config.yaml
model: "audio embedding model"
dataset: "acted Russian speech (Dusha)"
train_examples: 26041
time_shift_ms: 100
input: "waveform_16khz"
targets: ["emotion"]
num_classes: 4
embedding_dim: 128
arch: "jasper"
norm: "batchnorm"
hidden_act: "elu"
depths: [2, 4, 4]
kernel_size: 7
wave_channels: 128
wave_strides: [5, 2, 2, 2, 2, 2]
widths: [192, 240, 288]
am_softmax_margin: 0.3
am_softmax_scale: 16
init: "torch_default"
residual_init: "none"
optimizer: "soap"
beta2: 0.95
learning_rate: 0.0046
beta1: 0.9
shampoo_beta: 0.95
eps: 1e-08
precondition_frequency: 32
max_precond_dim: 1024
merge_dims: true
one_sided: false
adamw_lr_other_params: 0.0014
max_grad_norm: 3.0
gradient_centralization: true
gradient_noise: 0.1
ema_decay: 0.995
max_steps: 7000
batch_size: 128
epochs: 34.4
lr_schedule: "step"
warmup_steps: 1400
weight_decay: 0.1
adamw_weight_decay_other_params: 0.05
Rows from block 5 of a small audio embedding model, named by matrix and row number. Rows with one number belong to one channel. Each number is 500 + 50 x the weight over its row's rms, rounded and kept within 0 to 999. All counts start at 0. Numbers have three digits each.
After each channel's rows are labels from the 100 clips, of 14976, where the channel reaches its highest value: "responds to" is what is common among them. Only what is clearly more common there than usual is listed. The data: acted Russian speech (Dusha). In brackets: how many of the 100, against the usual share in percent.
# convs0: first width-7 conv (model.blocks.5.convs.0.weight, 240x240x7, each kernel summed), inputs 0-119
# convs1: second width-7 conv (model.blocks.5.convs.1.weight, 240x240x7, transposed, each kernel summed), outputs 0-119

convs0.235:487519491634532520498438494552561452471481521451474383475469542535548545450432429543611518499577443461450524510463585453441428531540485532550449474435524524468546533498476495450551582536400603526545489486537416412416515547543534472592499516480483581474498548482532499536536544387423616568455535503464548521474489444577474517427566649477447488493527442519502455
convs1.235:583504557510451488499457455498482595503463528579492489517594517353538468448533565502544572507430542500535459452416556516499510473456533555466441594482548522522448511489522543596440400556511501601523495534456472470509505443458428504455487575479450431484535483529535515532473526426440438528481462414620442475500501537415439426524593547519404531559521574557424475
responds to: emotion: positive (48 vs 18.7)

convs0.30:516453483508375502522568450461437466500446587572549555587479494465527488511463496448459450502528566547414504530473515405586494546550488487559516560567477556517421457468424486414522431464452560492463511464504528494483540552490578431434537452533530518405499579451474484395474576525506434491487498454584534440595515469533503500512525572485556452458525430399443558
convs1.30:403546608529507480598533467536514534562563512480530491474470428616480491530487388442437520616527527499549452534484546440489479425460508454534455590464483576500488477502407430420483475523496523535462518527448536632513554421466606582531497431404499477633469417468470492509567497440435535535557430497403541466523442499447536512509565423611450562552509486565507508
responds to: emotion: positive (43 vs 18.7)

convs0.140:542503469490481512494423390474472338532558525425509524485481543450459542478483520508495463442468467505462459436433497578483616473509483430509505479475547426539459454497449465466438447531512483459502427472485499482618470554562500543534445512568540355519536467588457348503537396472423485495599530461490498489425497540464448547500530427498496407552559545501582501
convs1.140:480541475536622433547537517487592518426514539535507506560463520519451462571557658496602501592509493538494505497528561474472507447370488509500485463479491542499478526520432428576426510561469414491418544431485527473531520517482481425468535529616554500496447495512497483451429541507488529473469447443540484587567505490435501548461494465549492442481470473571562559
responds to: emotion: positive (43 vs 18.7)

convs0.167:460477484507553460557569553559484449549559519494510518534522473478588487477438476494532465445415469643424485538448447502445455462549479470495476547490516483541488469482455421494578503501477476548521511520448444491417474435459466530510574518554551482435422526360445463562541641481365460473514425451528455435589488495468527436517558507511584467502554539543391606
convs1.167:551536562508516437503516524467523470521444490449462490540544506502528589515489490499520581615529474544504506513471600471485474567411448436523473623469455401506480518499548489512457409545478501509457415505450499396479555408529525526503509358472525471538492486483480570490556407504572451469469542564517552496475476473477548503437418449546488546440554394360623544
responds to: emotion: angry (52 vs 18.4)

convs0.28:540449475544559510511459540457439534609511494499518456545414530501459479498461520439492571497534531551466493535526478495503443490457580434478519516422574594446554544493569515516571587508506559462502487539573439540482594527493476421538435606516455413551487546512470552569575445569507518515419408530515477526485517562536444435432573520485387504586416454472507476
convs1.28:428565530473453470431477446583490533532431501507520511497536440503443474528552473523508484539582530403526485550521506524520459570575505489513455468478483470621437383491485486622478539548569528528436462467496492526556508438560588387371545524421510459487566475449569526479455509482464430473483561490579457524530377517494437497453492484523514456463478519412476454
responds to: emotion: positive (43 vs 18.7)

convs0.69:526532522502570575454580475497462445509464580458419507448457422487514600461529499392472539529514531402551502533645548481439481355445474547492558483427509530509452521449539567458482530485483449562545542513455565573488521443538501437442532472613504534486564495465518607504492457513560446471478470524505456510397486528529408466562458533503512531423464479485471448
convs1.69:585452372464473472538421574521447429529595529476538480512508488432491512444535460505468517512473567625516518507476413593469437514475496569463558431521450510551545469560549536597363474528485592498570491494501490454392502496552452422521448566573545466411459608567556513488476525515513526503500448504469503473455548526604464516498502501452537450427474536482491487
responds to: emotion: positive (96 vs 18.7)

convs0.182:435467454478383470475501490414458540486490476488475425468453556553466447485432477617509471472453503489490448464513454407529496570460548516477507497428497599612515525449474584499481507415520497482563542526513544511546547534460490556454489558506469560501520466492501504526532472444491456530440584541498494517451535435552492490486497496521535466513532483481520571
convs1.182:375519499493383488467506510473493563529578503491487570489470442499457509525506491492574536524457513532433493524608460450555509502441493439563422532489567465436431499573444471497465542579472494526426530540578548527500545513506426521468513486528495554490422548443435538472526448491494456555455476498599424506587542538582555523458476573532479542439410583488516443
responds to: emotion: positive (49 vs 18.7)

convs0.26:552586463451552498481536411417458495550418390517468527576449565482432475493457404512427457428460460434567484564460508444393503454568558471492471537410561414526504517546520490460483482496578561611488529524516387505470459473521525515460504477512467568418416510421483462552437473583440446621521555509551539476406506511466583549460499436507436466534604511469486475
convs1.26:483541435499416359482456486525583579480529540502499555472514481459484479397455534473499453485508457409509523496503608490514462436493444525544504524512496478505538477425457498473498574484557449488421487378467536538573473572452535473522345617371452483575527496563505525503497471457471476502481478506564523520504529517586470455516459478618427476527504516519541478
responds to: emotion: positive (90 vs 18.7)

convs0.1:471421548551440422504520431502495498598561576472530482478461515551495562520525502494509527578576429584531509621502525493505491526496551538502513506551531427461388549562479477430469456448441534603503422476436503482516581594486457465500412453465488527515523513571537532522399487538488414457616514531384535487539489531468460565559487515502458488560471473475484541
convs1.1:469523489517530457417498458507438446401458575538527517506534430459546529536542551476441539492459556466510455541633491507537509546471388475445455446573458456434569506561523619480390461512477510551432594411451445475483547529433579440438515464509466495550483510528470525492442520461411558525477467567470510499518488545551492496498505516562496511450483462463516462
responds to: emotion: angry (51 vs 18.4)

convs0.222:546500488423494550442575545561477420503497450449446535541519459518500459511511512474539444528490633439569553522550544387508460501529437467488661538463458519424499559547492488445476417444440503530534514470426437539577549536499476493539506433464498482472531522480497547458460469465442574428613484449601537520442462487473508474487485490507593543499521420526519426
convs1.222:459494470474532532534458536617531537447446444495435570479564448446459509516505527466507435466471553415461592421470518474506478459522546498470512476532509532459449481540463447444460620539511488593499541540388494567461493519481447526524489495406466537590556491471511529610490426527519447566533430604497507500518516414504487582424436432487484535408483401490474398
responds to: emotion: positive (43 vs 18.7)

convs0.114:562405525470452508580603491448479464509495534473499519478497557507583458562507492472460542450491612503536596477616589517600390485447483525550545501530545500462410459491549499576534474529481534431613539512473417450560532497601513505511466484491513525458508388541483474482541463501474390366593416472478479510455516503473457533575448600473492539494552493410471468
convs1.114:515591505537497547566430529555543490506469503469511541489503441473441442510549519487473519503562574545494514554454417550472456472527470499535614451445469429558479426612496457447498508545607407514508487463482522545484484439552509534498416547458440467519571439550423491513530550530562459527587560548580514484441467478499456554471435579447510520521514514561519471
responds to: emotion: positive (84 vs 18.7)

convs0.147:566524417375537525462497498525488575534497534505459438440480526478510511508504484605557507428458506524447504495462516564426506585518552452469495486562462480476565537629531474535535530474492494574514517408500361559553443564469467509536459521431566470443532481519569451542527499372616540521488593453524544494474482572576495435474526551429523490511410569515619547
convs1.147:555563546426533428495476436488477582427511532520526517571479412517572440522510550505483469463602532476478510535445572390541454574493463574521593467432501546565574566396470458524551487460501518506481568441480572513488425534457488521520581516450415530543452504615497469503494587521567490492492549534505482511473424504499535467540534375448523603447589537472541516
responds to: emotion: angry (79 vs 18.4)

convs0.143:507500389440575472481538458547577417562580486547621428451498519464495567515556446508580512472531443571424494472516528472601455553561436514506432517573437448559511484520458486527432502583497508608420467493449466455523519447506466446487410458479478535531471505615402448500491486535537529509530489452441428535523509571501470551562445506427492512522555464490493570
convs1.143:516528500510540565474471496480385487565481517493586544508469496474541594533535466439565477520485474547546480486439563456450491469472466504422551463449503563474543498428484437477515536491433545456597424520521419496533329466423473497589564477544544513420540414369513537451570526468525579445577583490546529462505525628543495549477557540481519428459518539479524492
responds to: emotion: angry (89 vs 18.4)

convs0.62:570558466488484428530515536509448496459529585539465417583594401480452537514534484500455525489558418450500494490520465404528446447479525531548544465509483522450500407454554451482575535517446567517509582566493562430529512473544594575515578471462461479541560546562515487506498600498428595518531498490408457612480496515565514519559509470533600520425425386500491467
convs1.62:389514531492560481448446439502598483560502480432463530440388525485474599540477472472477572445373602527473408517508447523502545448467513555577407513549554459511521573413520512504389441504491505476492553505592498539398554552508514468492471481502480513567388499612474454489512515503528482532486488460485586468556510505474451460521546458499456515562496455541536478
responds to: emotion: positive (66 vs 18.7)

convs0.123:520555592493478522533507570429561433481485584541509347581476524546467466484506519478531453546509516493570504549480485510483443420472478465438494473569510461430473440424533572445490510464559419503422556550557563573511429514557525574594502447473426500433568568488488529462449391469426521438465450539529460558474466528544621478523519485434538494599475493461493507
convs1.123:494560585547516496521635551458571491495535520398467472390467454475471517493495518528438513572444413476567470502515563548496510554439560469525562493454493469521442449442551492480507455549556537553482523472568450446446598485480544489581569477471546595455431474592426401582453462555447421524515490535579408546485528409514505515478442527466521500460608432554488422
responds to: emotion: positive (56 vs 18.7)

convs0.100:534464437549556416477529546365466465464469591531545514514444491421537589445361499543583500430523500494445426489452499501523474470466547443492457485528503483514579471480626478511492546513474480532455474391565515525440464513368437515566505603502533522489548401464529518472449621456497432505521531450413576545513460518522492542550565568537503558439503633437476489
convs1.100:638465535468514446554406500396422552506394496384501421538485500492454472554531496506534493626495440544451526496469459551425606465532421516511407427432488493521553490503518499537526487458540515592467552452561502488470508548502575464454542551469570468525535465424429509441580501509519428531539457419488452544553433500506539517558430539518455537484458487452539545
responds to: emotion: angry (41 vs 18.4)

convs0.43:518390484581573479508524446515512536520494494465476560573622502449486556494451589473478493446499423435553447422500470531467584600491445538515482538481460414540524504527472462462447593571533546518443468479444416476419577498437457490471519478513508538458455474520514548474470547446468516412514502472535527525494491516462496493474592517634476555546561505534538497
convs1.43:441500518457482530534574457450504484530490494378498543516506517470508460466491426519501462492552537442430583432369490561551541478379494507437633455447470471520490476532507461581529574482435551544550555484486519505489465446462460490586494448545553519447511528543516573413499416500479410515557455486493518537480534520525497482459531458455387478403546471555510496
responds to: emotion: positive (75 vs 18.7)

convs0.152:437574484463513524521490486467508494520458528452519438528565460463533473563493552444623414554593532507555432531459498548553513508426396465471499414472556471430510439457394537488583500546453415497519569458461546517490499538516478564478447430440421433474450411419423535498499542501490571443521544496545586528472593473588481526505614485474483505489593460435499543
convs1.152:514496564436496574359458489490482507432523488477547505466484512538600506580509508513474489458587463458609605557444466471551474489505431581536524492420470482440409508458510417568479519425486506461494481526504483442533432591474492499508553450459493573486537558468536453401571568452543487591544582536465510473612484440459483507509505490462368450522487507510529462
responds to: emotion: angry (58 vs 18.4); emotion: positive (39 vs 18.7)

convs0.191:504587472587453455483560494452401525532483516551438440520585416522513436513503453568491498520437452499502464523558507482555469465541576473556519504463463467448477513531587538515399512511495559414503454550559596506505507419619446465458513485512447447538487576454503469443591571480456502401542588480523429459524514520507539484543487576462527599572499462533602512
convs1.191:462595527483582469464485588430540485512380504430567417489530557490484440580593565487538482588424493578509540553574550506383563563515480537553447603494502546464550449409514495468574444464536525538506559599495467487455438522577498552500526552503504483504474502492532547490529396501515430443579500439497535496534502508550480469529541490511522532518443476427462615
responds to: emotion: positive (58 vs 18.7)

convs0.17:446540563430547511516530573497507474527556502459522536517471468528502551506453517436524523414497491478515500488480570440521464515528426517629498509548437539543469638486592553403496510483411434492470642526417468521582481467469529498391438452466538533483470522476498481585469502384605483512485423579477561533472464427529536464567539530484541541551558526552490470
convs1.17:418503528561469462466531519514517540586412426473452478510514588454466443562492444521444552514466450516568450513486524444436515484560423532530494474489583437466396517465552574463437536487481432550482511525537514429522552542431440511549505480517477410547658524477448473498563456519544468457491539451502430468485465472473479563458530388510512427462521467534596565
responds to: emotion: positive (81 vs 18.7)

convs0.59:534499538583500471517537580464541490521531572554537418483527467503542546505459490453488536499572514462422557526514572580498528523438507552529337614535426490580527402517489469434383520490541537541525503551504396539441573525483545562503558452545485476417449540546447485443478495450536505528489495488408514440503603538487428501389433575529491532441463484595536486
convs1.59:552487425511429532434554470611494518550487446398469452494496547440550486430538383460458420424494473599427403466481539458492532541613460469437516599545471507549475476457484483573534510485466577458484531534604474540532502588446392454482495480478505477488521523551583506500548462596506475490458463399467485510481404504455460579489512543473557505590452453416533532
responds to: emotion: positive (56 vs 18.7)

convs0.212:418443464555481601585550434515461498502519439476443456451484427516436399476388533485471493474478524499545451523484439434490521546442468519515513518451483509457433578559490470511533403535501481462545516521541532570465492518456481535447529569553467508597553455450482498371532415501404491534555570501441496523523472443431501585377427481503542470502397513535468505
convs1.212:417495450514489566488534500462613537538401466560505647453496498593504519566510511544503478523492466471520558514557446464473471537584557561537454529469547506556624490562405489467546476519471470454486447453473531446530538545513494482521559413433452494405469506468596483468470594468472572556498518498599469458455563469459483466506507569562510490473560442451563539
responds to: emotion: angry (83 vs 18.4)

convs0.33:554412539502480402492509518562481525441485522513489563535523570438494552496490495434503521473494441418550497454450487448459552628507415460617534552528492486478507536465497492534485428421407499437435499535530504500612523435578423494539468480556484520429461614488535454480447590506535422438414483539499541553472471461482450401479593550514497582508544526493505473
convs1.33:464568462501497409441476489492417521545556558579475586547578554500508536491517467611544610468486517520413515494454541534499439454502603508509469457553525379508455405483517482473406402632444451559528549541470461478498463622567501472542478399446428580581460529511528619488551574551460492418514479532447556456465598563412576504580574515485573485504515594411510555
responds to: emotion: angry (87 vs 18.4)

convs0.203:475527506467508523527563484543440535504479537471460523527501522543541555485491507501470526441483511413503576597557530463521417518421552524479527550536628450454495517476409516478542465482418513492548459487484550518565493500458418577529434463471538460399419459430535500490450448551525450534491519491502556539492443524428524499456548448382518461438508520471468585
convs1.203:535583406549515551486390473599563429546456376486472468454543509449561465506596465462478487548474485475539462487501522526602564504468475520544487440458481581532568610479464446482482486557554463581443501579533533553519487516569549520539567565464562551489516518582522526556435444492450523521495577499542378461454505417508494430507496450525465510499609531534479466
responds to: emotion: positive (50 vs 18.7)

convs0.67:464455455469477610430427477508512460500519560555449523602528545513452613463474409474403584501448579490491466515473599551432510476513514461592510505536455484551484551556454478492499525532442523447510564545472418510528501630463462383520469482524487427502433454544485483485518540466478523512485519470467558448388420456522511476526518494531485485482444459459444479
convs1.67:533529445568506531574437568432490502510509522544540472425420500518481480625509546541417535460476537427400581502471492550471480524475525420487468531531610559620563526465448518407441452481596537466552502586488498545464480561466581577531446564432491541394405516516496508440433468530487412441370456503522587528403482555433441527450574588469519509507424510544582544
responds to: emotion: positive (83 vs 18.7)

convs0.102:456525516488492511460517542502482526490489470495504560575488497491553446438540623479542527454479595440464503470541549586549533448459464523415496575523424481554477582470472484430469477610517618544513569468486518579481475545450515571503473505485429524457524438514514522574606524511525563487481493481431503396367438471503493446499552451504499497518517496471495456
convs1.102:518525478533445477472546411510442471443544487475525478337427537380511508495550433489553512431549545469557522426425546454492413501508548430520516428491469467465462436515464496514454574460513456487501520436502400521531362458456504487471483576455477515541556482514479439498423403495381505518452485526570496445550563464477603506524471545550473486528486475465484487
responds to: emotion: angry (68 vs 18.4)

convs0.99:466476488513459369457507533450469549563539487460554514516475557496524477475464507467489626461549512454482385456447532485486477521550596526400423539542493602416576616509445500447471506489506653466512528526536463459488526510544598410499556468532488501543378586425394498542495415447443504498517383488484425543519505408454442450477512416503440484480502542512519542
convs1.99:516500437512441579542497462570385503534521484483503486613615453509599584430542387483498516485432555470588535425508491522431549543431547526469537463443538496519422483502477491493570532422579486469513508456471586397515525547530495455419465499445494543525453584477578428501527494462517443529426504572496559523479535551492539431504571540413465436496524484470573418
responds to: emotion: positive (48 vs 18.7)

convs0.194:497525538505483460540401455516485443536445485437502552549443509559518539508411527430432530405417419435409545373480453475478598507462515513560461470431488499502423494487433458521472569540520522540521425500642467598487501548552619505431498557471542499496477516529475569560527446526490529529463466502502524510562459486539487534532591509436409516423477474443576464
convs1.194:471488435519491553478481552482476523513435485566474455579438557549491454584556544520561487570504498543508387556492601535504430517554518486468516431548458553497516584448508484442502453515546463509546632553400558394564500542447419506532513466511528544467449455449512481417536500446546448492498463453467459423443547556584421476478442535439448489578529625493547497
responds to: emotion: positive (48 vs 18.7); emotion: angry (45 vs 18.4)

convs0.158:465488493440399521424443466545536560427479444510504522580506464499556494553498497540538503422492506441530498507440514532590498543443512521426459502465459410438517536437530535466559465426548470495571548489477468538476493442551491617500468491495441548519484535633459493563481584473600575520439476447449474415510521584617494496405532474446430457500546533469477559
convs1.158:559510371468492521394509482564518562478568509535644514437457532518573515563500515504500567497438538471476469470471431532521553486480609460507562483446573636528475486540485503479453462537597459494415431541430526500479530426465513413506529478569497526500516515494455626519483471488553479510445491379457405455490460605446520498415525429501551521572503502450527495
responds to: emotion: angry (73 vs 18.4)

convs0.177:486470529527538499463500433445464540515509450560347486586461453497520381532462526536511555453486463536497495495505576581507539551485492556533390482495510486630494533506508482614487489472479452533535467564487493553440447548398542512470611515501497532487532511445488467512482531620571547501381528441476469491439451504587463485505522404539407486486477422552541489
convs1.177:521451462459496604573472399527489478574419552448514465483499503475463467559458523523474530451478476500520527447495498476485546458421569534447490542402628594559525540436471579574497480511436515414462530515421587518567498516466526521560498550562481494489548359428563530497508481502515533598436546504443565540602488481466475469523470496504490597554503546514460533
responds to: emotion: positive (93 vs 18.7)

convs0.19:523559543487549461584540498580425457464550432452532420536448506465519544571431521459413416425482477580409507501565518541494548505525470486528475426535485533499487581414501545482408532519546581528465529519455496549475493435588624466428570418554464501585447458471486521516449574459459573395523532550505508522440409559454481432591519512523581510431472398527512443
convs1.19:538516381560520511413552537479441604482470446470515555459499592558442479493456442516498469522470539561472418501524545378433423474581466493494573511523464507536540495445510526517493460506435400476521479606451438573429511550521469551488475418507473507393644489516489526495510543493472454566403518438460526422539533541502498544455446410460517500501465495482597530
responds to: emotion: positive (57 vs 18.7); emotion: angry (41 vs 18.4)

convs0.60:536479572433495486461480492549464437378496482519410522502471561503458417506504424506479494487537497469601457572562609382545504512463548380464511516476474538496484534483440522438531523588509506455439507464503478522519422487562463487513447464511504457483543406453503560540506419451473559521594597496509545510578552485505486505503650511502497496534385454488522407
convs1.60:538530479523512477514524447480553508460405519439474512472539454594551520454525459545509525479486486516498477427453450459469560602524473503535456434386467478479430465455469536430487541516518357499431496463493576529503487609493499469512518585533531584505463509492577509480393453421451420455458537523480482475485450507539520546372557457461412559446439495452610463
responds to: emotion: positive (51 vs 18.7); emotion: angry (47 vs 18.4)

convs0.20:521475524506485481523582439422518484570552509450591484572553511569486512449463411480568440523512463514538506499431403474471543521417584391519471449565477385475501405482485428477419461489503490480454503471493356492414572535489479590522527520577468448539436526545540471419519592478514514549485486489524565500563418437465496502536532455523531506520428459509636556
convs1.20:407530466515624571528458506510555465431432469486571508545522530472491495523508486552461510523518571398452539487504537539526452502589512409509574561425490388605529529463476502418501591425510553377448511548521425524448546544513417491482440490487452485478458509616422518505530464499477454494469449455473541585458529481514552522471546444620520517489547504564531473
responds to: emotion: angry (46 vs 18.4)

convs0.76:480478495540507528530511456485481529474407514523549557459472515432580555484463546498553561381513502473598463477370458442551545604436491529477451511479457450451486449537426478495460538502464547552551530463560506542608483484520486481552579469553513586608491520500533515532524415556501527503524527575554507506493584577474533543383521467468484575446494456468426459
convs1.76:422411567561495504487514524503476550489511518474592517574474521429589504488414505496474455493514557533677474464524476558482439433492406490491468528484511456467543561502430539439461541350512536473557502423444502484452518526389463489518508502541481513442408493515519597541551533516535489462511521483496509470547514511520532446430510479447496506485446462433468481
responds to: emotion: positive (68 vs 18.7)

convs0.68:534461537555515465538505412541591562581489476462385460463480485449445509505561543539549533381501502551470505489469477507522592489443485416469430552451414478418543454447488426532470440490579545456436607493563538495485453513501530488499520520503490480451419457548462575428618459478515462495517452554400497671553487464509549624424559538499545480483414458465440457
convs1.68:532513525555506553485580566637461514535538480406546487542449596495475585524521488492506475548530491477494480516482524511453520482533488519530520503499608492495482494447631502564437545507483549592532499458508564531541577496518504514503634556396502527523507531431431580479536471444489524457451486494491497516451447425523560437616439472526498490575505561477548494
responds to: emotion: angry (42 vs 18.4)