{"train_examples": 26041, "num_classes": 4, "hidden_act": "elu", "depths": [2, 4, 4], "kernel_size": 7, "wave_strides": [5, 2, 2, 2, 2, 2], "beta2": 0.95, "max_precond_dim": 1024, "max_steps": 7000, "lr_schedule": "step", "weight_decay": 0.1}
Rows from block 5 of a small audio embedding model, named by matrix and row number. Rows with one number belong to one channel. Each number is 200 + 20 x the weight over its row's rms, rounded and kept within 0 to 999. All counts start at 0.
Before each channel's rows are labels from the 100 clips, of 14976, where the channel reaches its highest value: "responds to" is what is common among them. Only what is clearly more common there than usual is listed. The data: acted Russian speech (Dusha).
# convs0: first width-7 conv (model.blocks.5.convs.0.weight, 240x240x7, each kernel summed), inputs 120-239
# convs1: second width-7 conv (model.blocks.5.convs.1.weight, 240x240x7, transposed, each kernel summed), outputs 120-239

responds to: emotion: angry
convs0.124,201,244,210,206,190,163,193,202,202,190,182,218,220,202,175,205,219,206,218,241,207,197,198,182,176,207,208,233,197,217,191,218,186,178,217,219,220,209,212,191,208,158,183,253,187,215,192,213,218,195,209,215,189,204,202,167,199,185,207,197,206,196,191,188,198,197,182,198,187,166,205,186,225,186,166,158,243,201,225,215,239,226,181,180,195,195,224,169,200,174,233,213,179,167,187,202,181,174,228,212,178,192,205,226,220,206,201,190,196,221,210,178,228,208,186,170,221,168,191,171
convs1.124,220,207,211,195,219,171,189,169,243,191,184,189,196,196,184,212,185,202,212,195,208,186,190,248,213,196,191,191,221,170,177,214,211,236,221,186,185,186,195,188,180,211,180,196,168,204,212,208,196,214,196,214,213,211,206,180,209,175,203,175,169,213,202,230,189,201,201,173,208,189,182,199,204,229,195,194,183,184,167,176,213,219,239,163,219,204,193,197,190,160,238,208,192,209,187,190,204,190,199,171,200,186,234,204,137,216,197,177,188,165,178,210,189,212,192,234,180,222,219,218

responds to: emotion: positive
convs0.140,202,218,188,193,216,178,162,232,216,215,222,193,227,226,188,183,209,175,196,205,162,236,195,219,197,209,206,215,179,221,189,206,188,220,192,196,191,211,219,209,219,186,158,192,217,192,200,173,206,212,201,199,210,184,227,207,217,214,211,209,220,188,182,179,207,184,210,186,211,209,212,215,214,266,196,167,194,186,204,195,190,180,195,171,206,238,162,207,213,225,187,185,197,179,169,187,226,174,177,193,215,166,187,185,207,176,182,177,252,178,197,200,198,199,230,203,205,161,222,188
convs1.140,185,217,191,200,234,230,210,180,184,205,214,194,165,192,237,215,202,242,176,173,218,189,220,200,201,169,182,159,205,169,220,196,188,202,193,178,215,181,190,203,183,191,238,191,164,150,217,202,211,212,229,212,196,166,211,195,144,176,213,214,196,185,214,189,214,197,183,184,205,236,212,192,218,199,181,155,193,186,216,148,194,198,182,192,205,218,217,228,195,201,229,209,186,177,204,196,218,205,229,230,191,196,185,185,219,250,185,206,195,184,192,162,212,212,190,225,189,219,220,177

responds to: emotion: angry
convs0.71,224,238,197,209,229,200,178,185,167,180,220,227,207,207,218,206,223,176,199,167,214,172,223,214,227,210,183,194,209,252,175,185,165,194,242,210,233,233,209,213,220,172,221,218,227,204,188,193,194,195,192,206,206,215,190,195,193,174,207,217,191,212,205,213,208,200,227,169,171,221,237,191,217,173,173,190,210,215,210,171,197,205,230,164,206,215,195,162,198,196,191,223,208,220,208,219,176,173,229,179,184,199,186,185,192,192,213,203,194,174,214,177,209,195,173,204,198,182,237,196
convs1.71,188,208,201,163,156,178,181,200,200,217,199,184,230,206,178,213,180,202,197,189,220,214,209,192,183,173,181,216,203,210,223,179,196,170,170,213,232,230,159,202,217,201,230,182,187,170,209,185,208,176,196,193,206,196,212,187,214,191,188,176,192,236,179,198,183,190,185,166,174,210,182,230,218,222,178,190,218,185,227,207,193,218,178,183,215,225,243,188,231,223,179,157,216,172,176,193,165,199,206,199,177,196,150,147,150,192,187,180,218,216,215,199,202,181,213,198,212,232,218,196

responds to: emotion: angry
convs0.31,203,218,185,195,202,197,193,206,164,218,203,201,207,202,183,220,235,228,198,205,226,214,245,189,210,217,200,194,190,213,181,206,160,207,141,185,195,187,208,191,190,224,199,153,189,241,198,201,175,204,174,196,200,207,166,214,193,202,189,147,175,211,209,175,190,196,212,192,194,194,201,229,187,192,202,191,217,234,189,243,229,196,199,179,193,184,202,201,190,167,164,201,183,165,185,243,211,163,207,232,206,253,180,235,183,215,203,221,207,201,221,181,178,183,190,211,195,183,215,161
convs1.31,226,208,219,172,214,220,196,203,202,184,189,177,219,193,176,191,194,189,183,227,192,223,228,229,197,179,191,217,235,206,162,207,232,162,239,228,226,225,213,192,182,220,203,218,230,211,226,192,239,203,205,220,193,228,177,203,194,178,218,206,195,203,207,179,221,220,198,238,221,181,198,208,203,190,199,201,200,202,187,195,210,202,210,203,204,184,218,232,229,182,213,175,222,190,180,198,209,190,186,169,193,246,239,207,177,209,202,185,158,222,189,226,184,161,222,178,207,205,201,222

responds to: emotion: angry; emotion: positive
convs0.106,207,187,223,183,168,224,190,181,242,195,173,213,185,198,179,208,219,232,242,211,191,202,187,191,240,214,223,194,225,196,201,199,202,213,192,195,186,239,183,179,169,210,201,188,169,220,201,230,173,193,167,202,208,217,202,158,203,190,182,174,180,235,198,186,214,193,200,215,216,202,186,200,198,172,194,195,185,227,233,210,196,213,179,209,206,205,213,193,222,197,217,210,170,203,228,198,231,194,197,201,229,199,174,176,195,216,175,211,233,170,187,147,218,212,208,184,201,207,217,213
convs1.106,188,186,171,198,196,180,215,178,163,225,178,178,240,183,212,230,226,178,187,215,185,236,212,218,217,192,161,229,209,175,209,206,177,197,213,211,192,198,199,217,192,170,213,195,200,186,216,199,199,208,201,168,200,208,210,231,201,184,217,247,230,165,168,219,216,168,170,214,206,168,230,217,231,188,204,227,216,182,200,199,177,202,220,224,197,221,234,240,178,203,205,198,217,201,246,197,192,197,206,210,173,198,211,223,182,204,202,185,235,241,203,200,210,194,224,188,169,202,193,194

responds to: emotion: angry; emotion: positive
convs0.49,176,150,192,201,183,209,205,220,208,177,193,210,219,211,198,210,187,179,204,204,215,206,201,146,205,206,226,182,184,195,227,207,204,188,187,220,175,206,173,187,210,225,188,169,165,196,203,215,182,169,203,249,186,220,197,198,177,204,164,222,195,170,201,214,195,202,195,199,194,246,180,189,176,207,242,212,199,189,224,192,194,212,213,197,179,201,166,169,230,210,212,178,226,212,207,219,180,177,205,150,209,200,222,180,205,223,225,198,188,201,212,230,208,186,206,199,192,206,203,208
convs1.49,213,221,179,212,226,230,205,188,215,196,190,193,220,200,206,207,225,214,213,201,192,203,245,189,182,209,183,196,195,200,198,224,216,208,201,192,195,204,205,194,200,196,189,197,200,189,205,174,236,173,192,189,181,199,194,190,242,190,184,211,193,219,202,188,228,187,179,206,202,193,186,174,227,175,201,203,240,242,193,206,197,204,185,204,198,183,196,205,210,173,186,189,188,180,180,189,204,192,194,218,173,161,214,222,178,175,237,215,206,192,216,201,198,224,154,186,219,223,169,187

responds to: emotion: positive
convs0.222,166,229,226,175,228,183,174,202,202,227,187,261,154,236,207,192,192,196,207,188,208,181,211,203,180,179,217,213,208,192,199,201,180,223,195,212,190,182,192,183,205,213,175,224,183,228,193,176,165,241,239,154,214,268,180,197,220,205,223,189,197,207,233,221,187,205,193,207,215,211,209,211,173,198,187,212,220,182,226,191,193,186,215,211,199,220,196,201,212,194,166,188,185,197,195,200,189,185,213,244,212,162,235,203,214,172,209,221,216,217,196,172,186,214,215,184,184,206,219,205
convs1.222,211,186,194,198,202,202,204,201,200,190,208,196,196,158,181,186,205,209,227,199,196,234,186,164,202,212,209,184,188,231,187,167,212,189,176,213,192,215,223,168,171,128,193,255,199,209,200,162,211,210,229,206,250,200,165,199,189,212,214,181,189,214,184,179,220,221,220,207,211,194,181,167,194,208,184,206,179,212,205,198,209,224,226,197,210,188,198,193,226,229,205,189,185,237,209,177,192,206,157,188,203,184,181,217,201,175,202,193,175,195,202,169,210,220,180,163,208,212,233,167

responds to: emotion: angry
convs0.206,201,208,179,201,221,194,190,203,182,195,229,189,215,204,229,188,203,208,180,216,204,203,238,184,216,211,215,174,194,203,245,188,222,196,166,212,186,188,213,187,201,227,192,221,204,191,209,212,208,189,205,232,198,220,176,192,190,223,207,223,192,194,217,241,201,232,190,229,206,183,199,217,223,235,208,198,198,160,190,211,189,194,200,232,204,203,191,201,181,198,184,196,214,237,218,184,218,230,204,203,180,168,198,157,201,217,209,175,193,213,181,228,156,200,195,173,207,186,201,196
convs1.206,199,204,202,176,243,222,190,177,184,208,186,169,203,165,193,208,184,205,197,229,199,193,216,196,211,209,186,195,193,198,231,170,171,212,171,207,240,225,217,211,243,176,189,222,174,200,197,207,207,201,179,201,154,203,214,227,237,240,184,154,221,209,192,168,203,194,205,199,207,199,236,193,241,206,214,174,222,208,211,181,202,235,211,217,167,201,184,238,221,174,165,212,171,183,240,206,213,213,169,203,191,205,200,181,207,193,196,184,234,183,190,191,238,226,176,207,200,229,202,199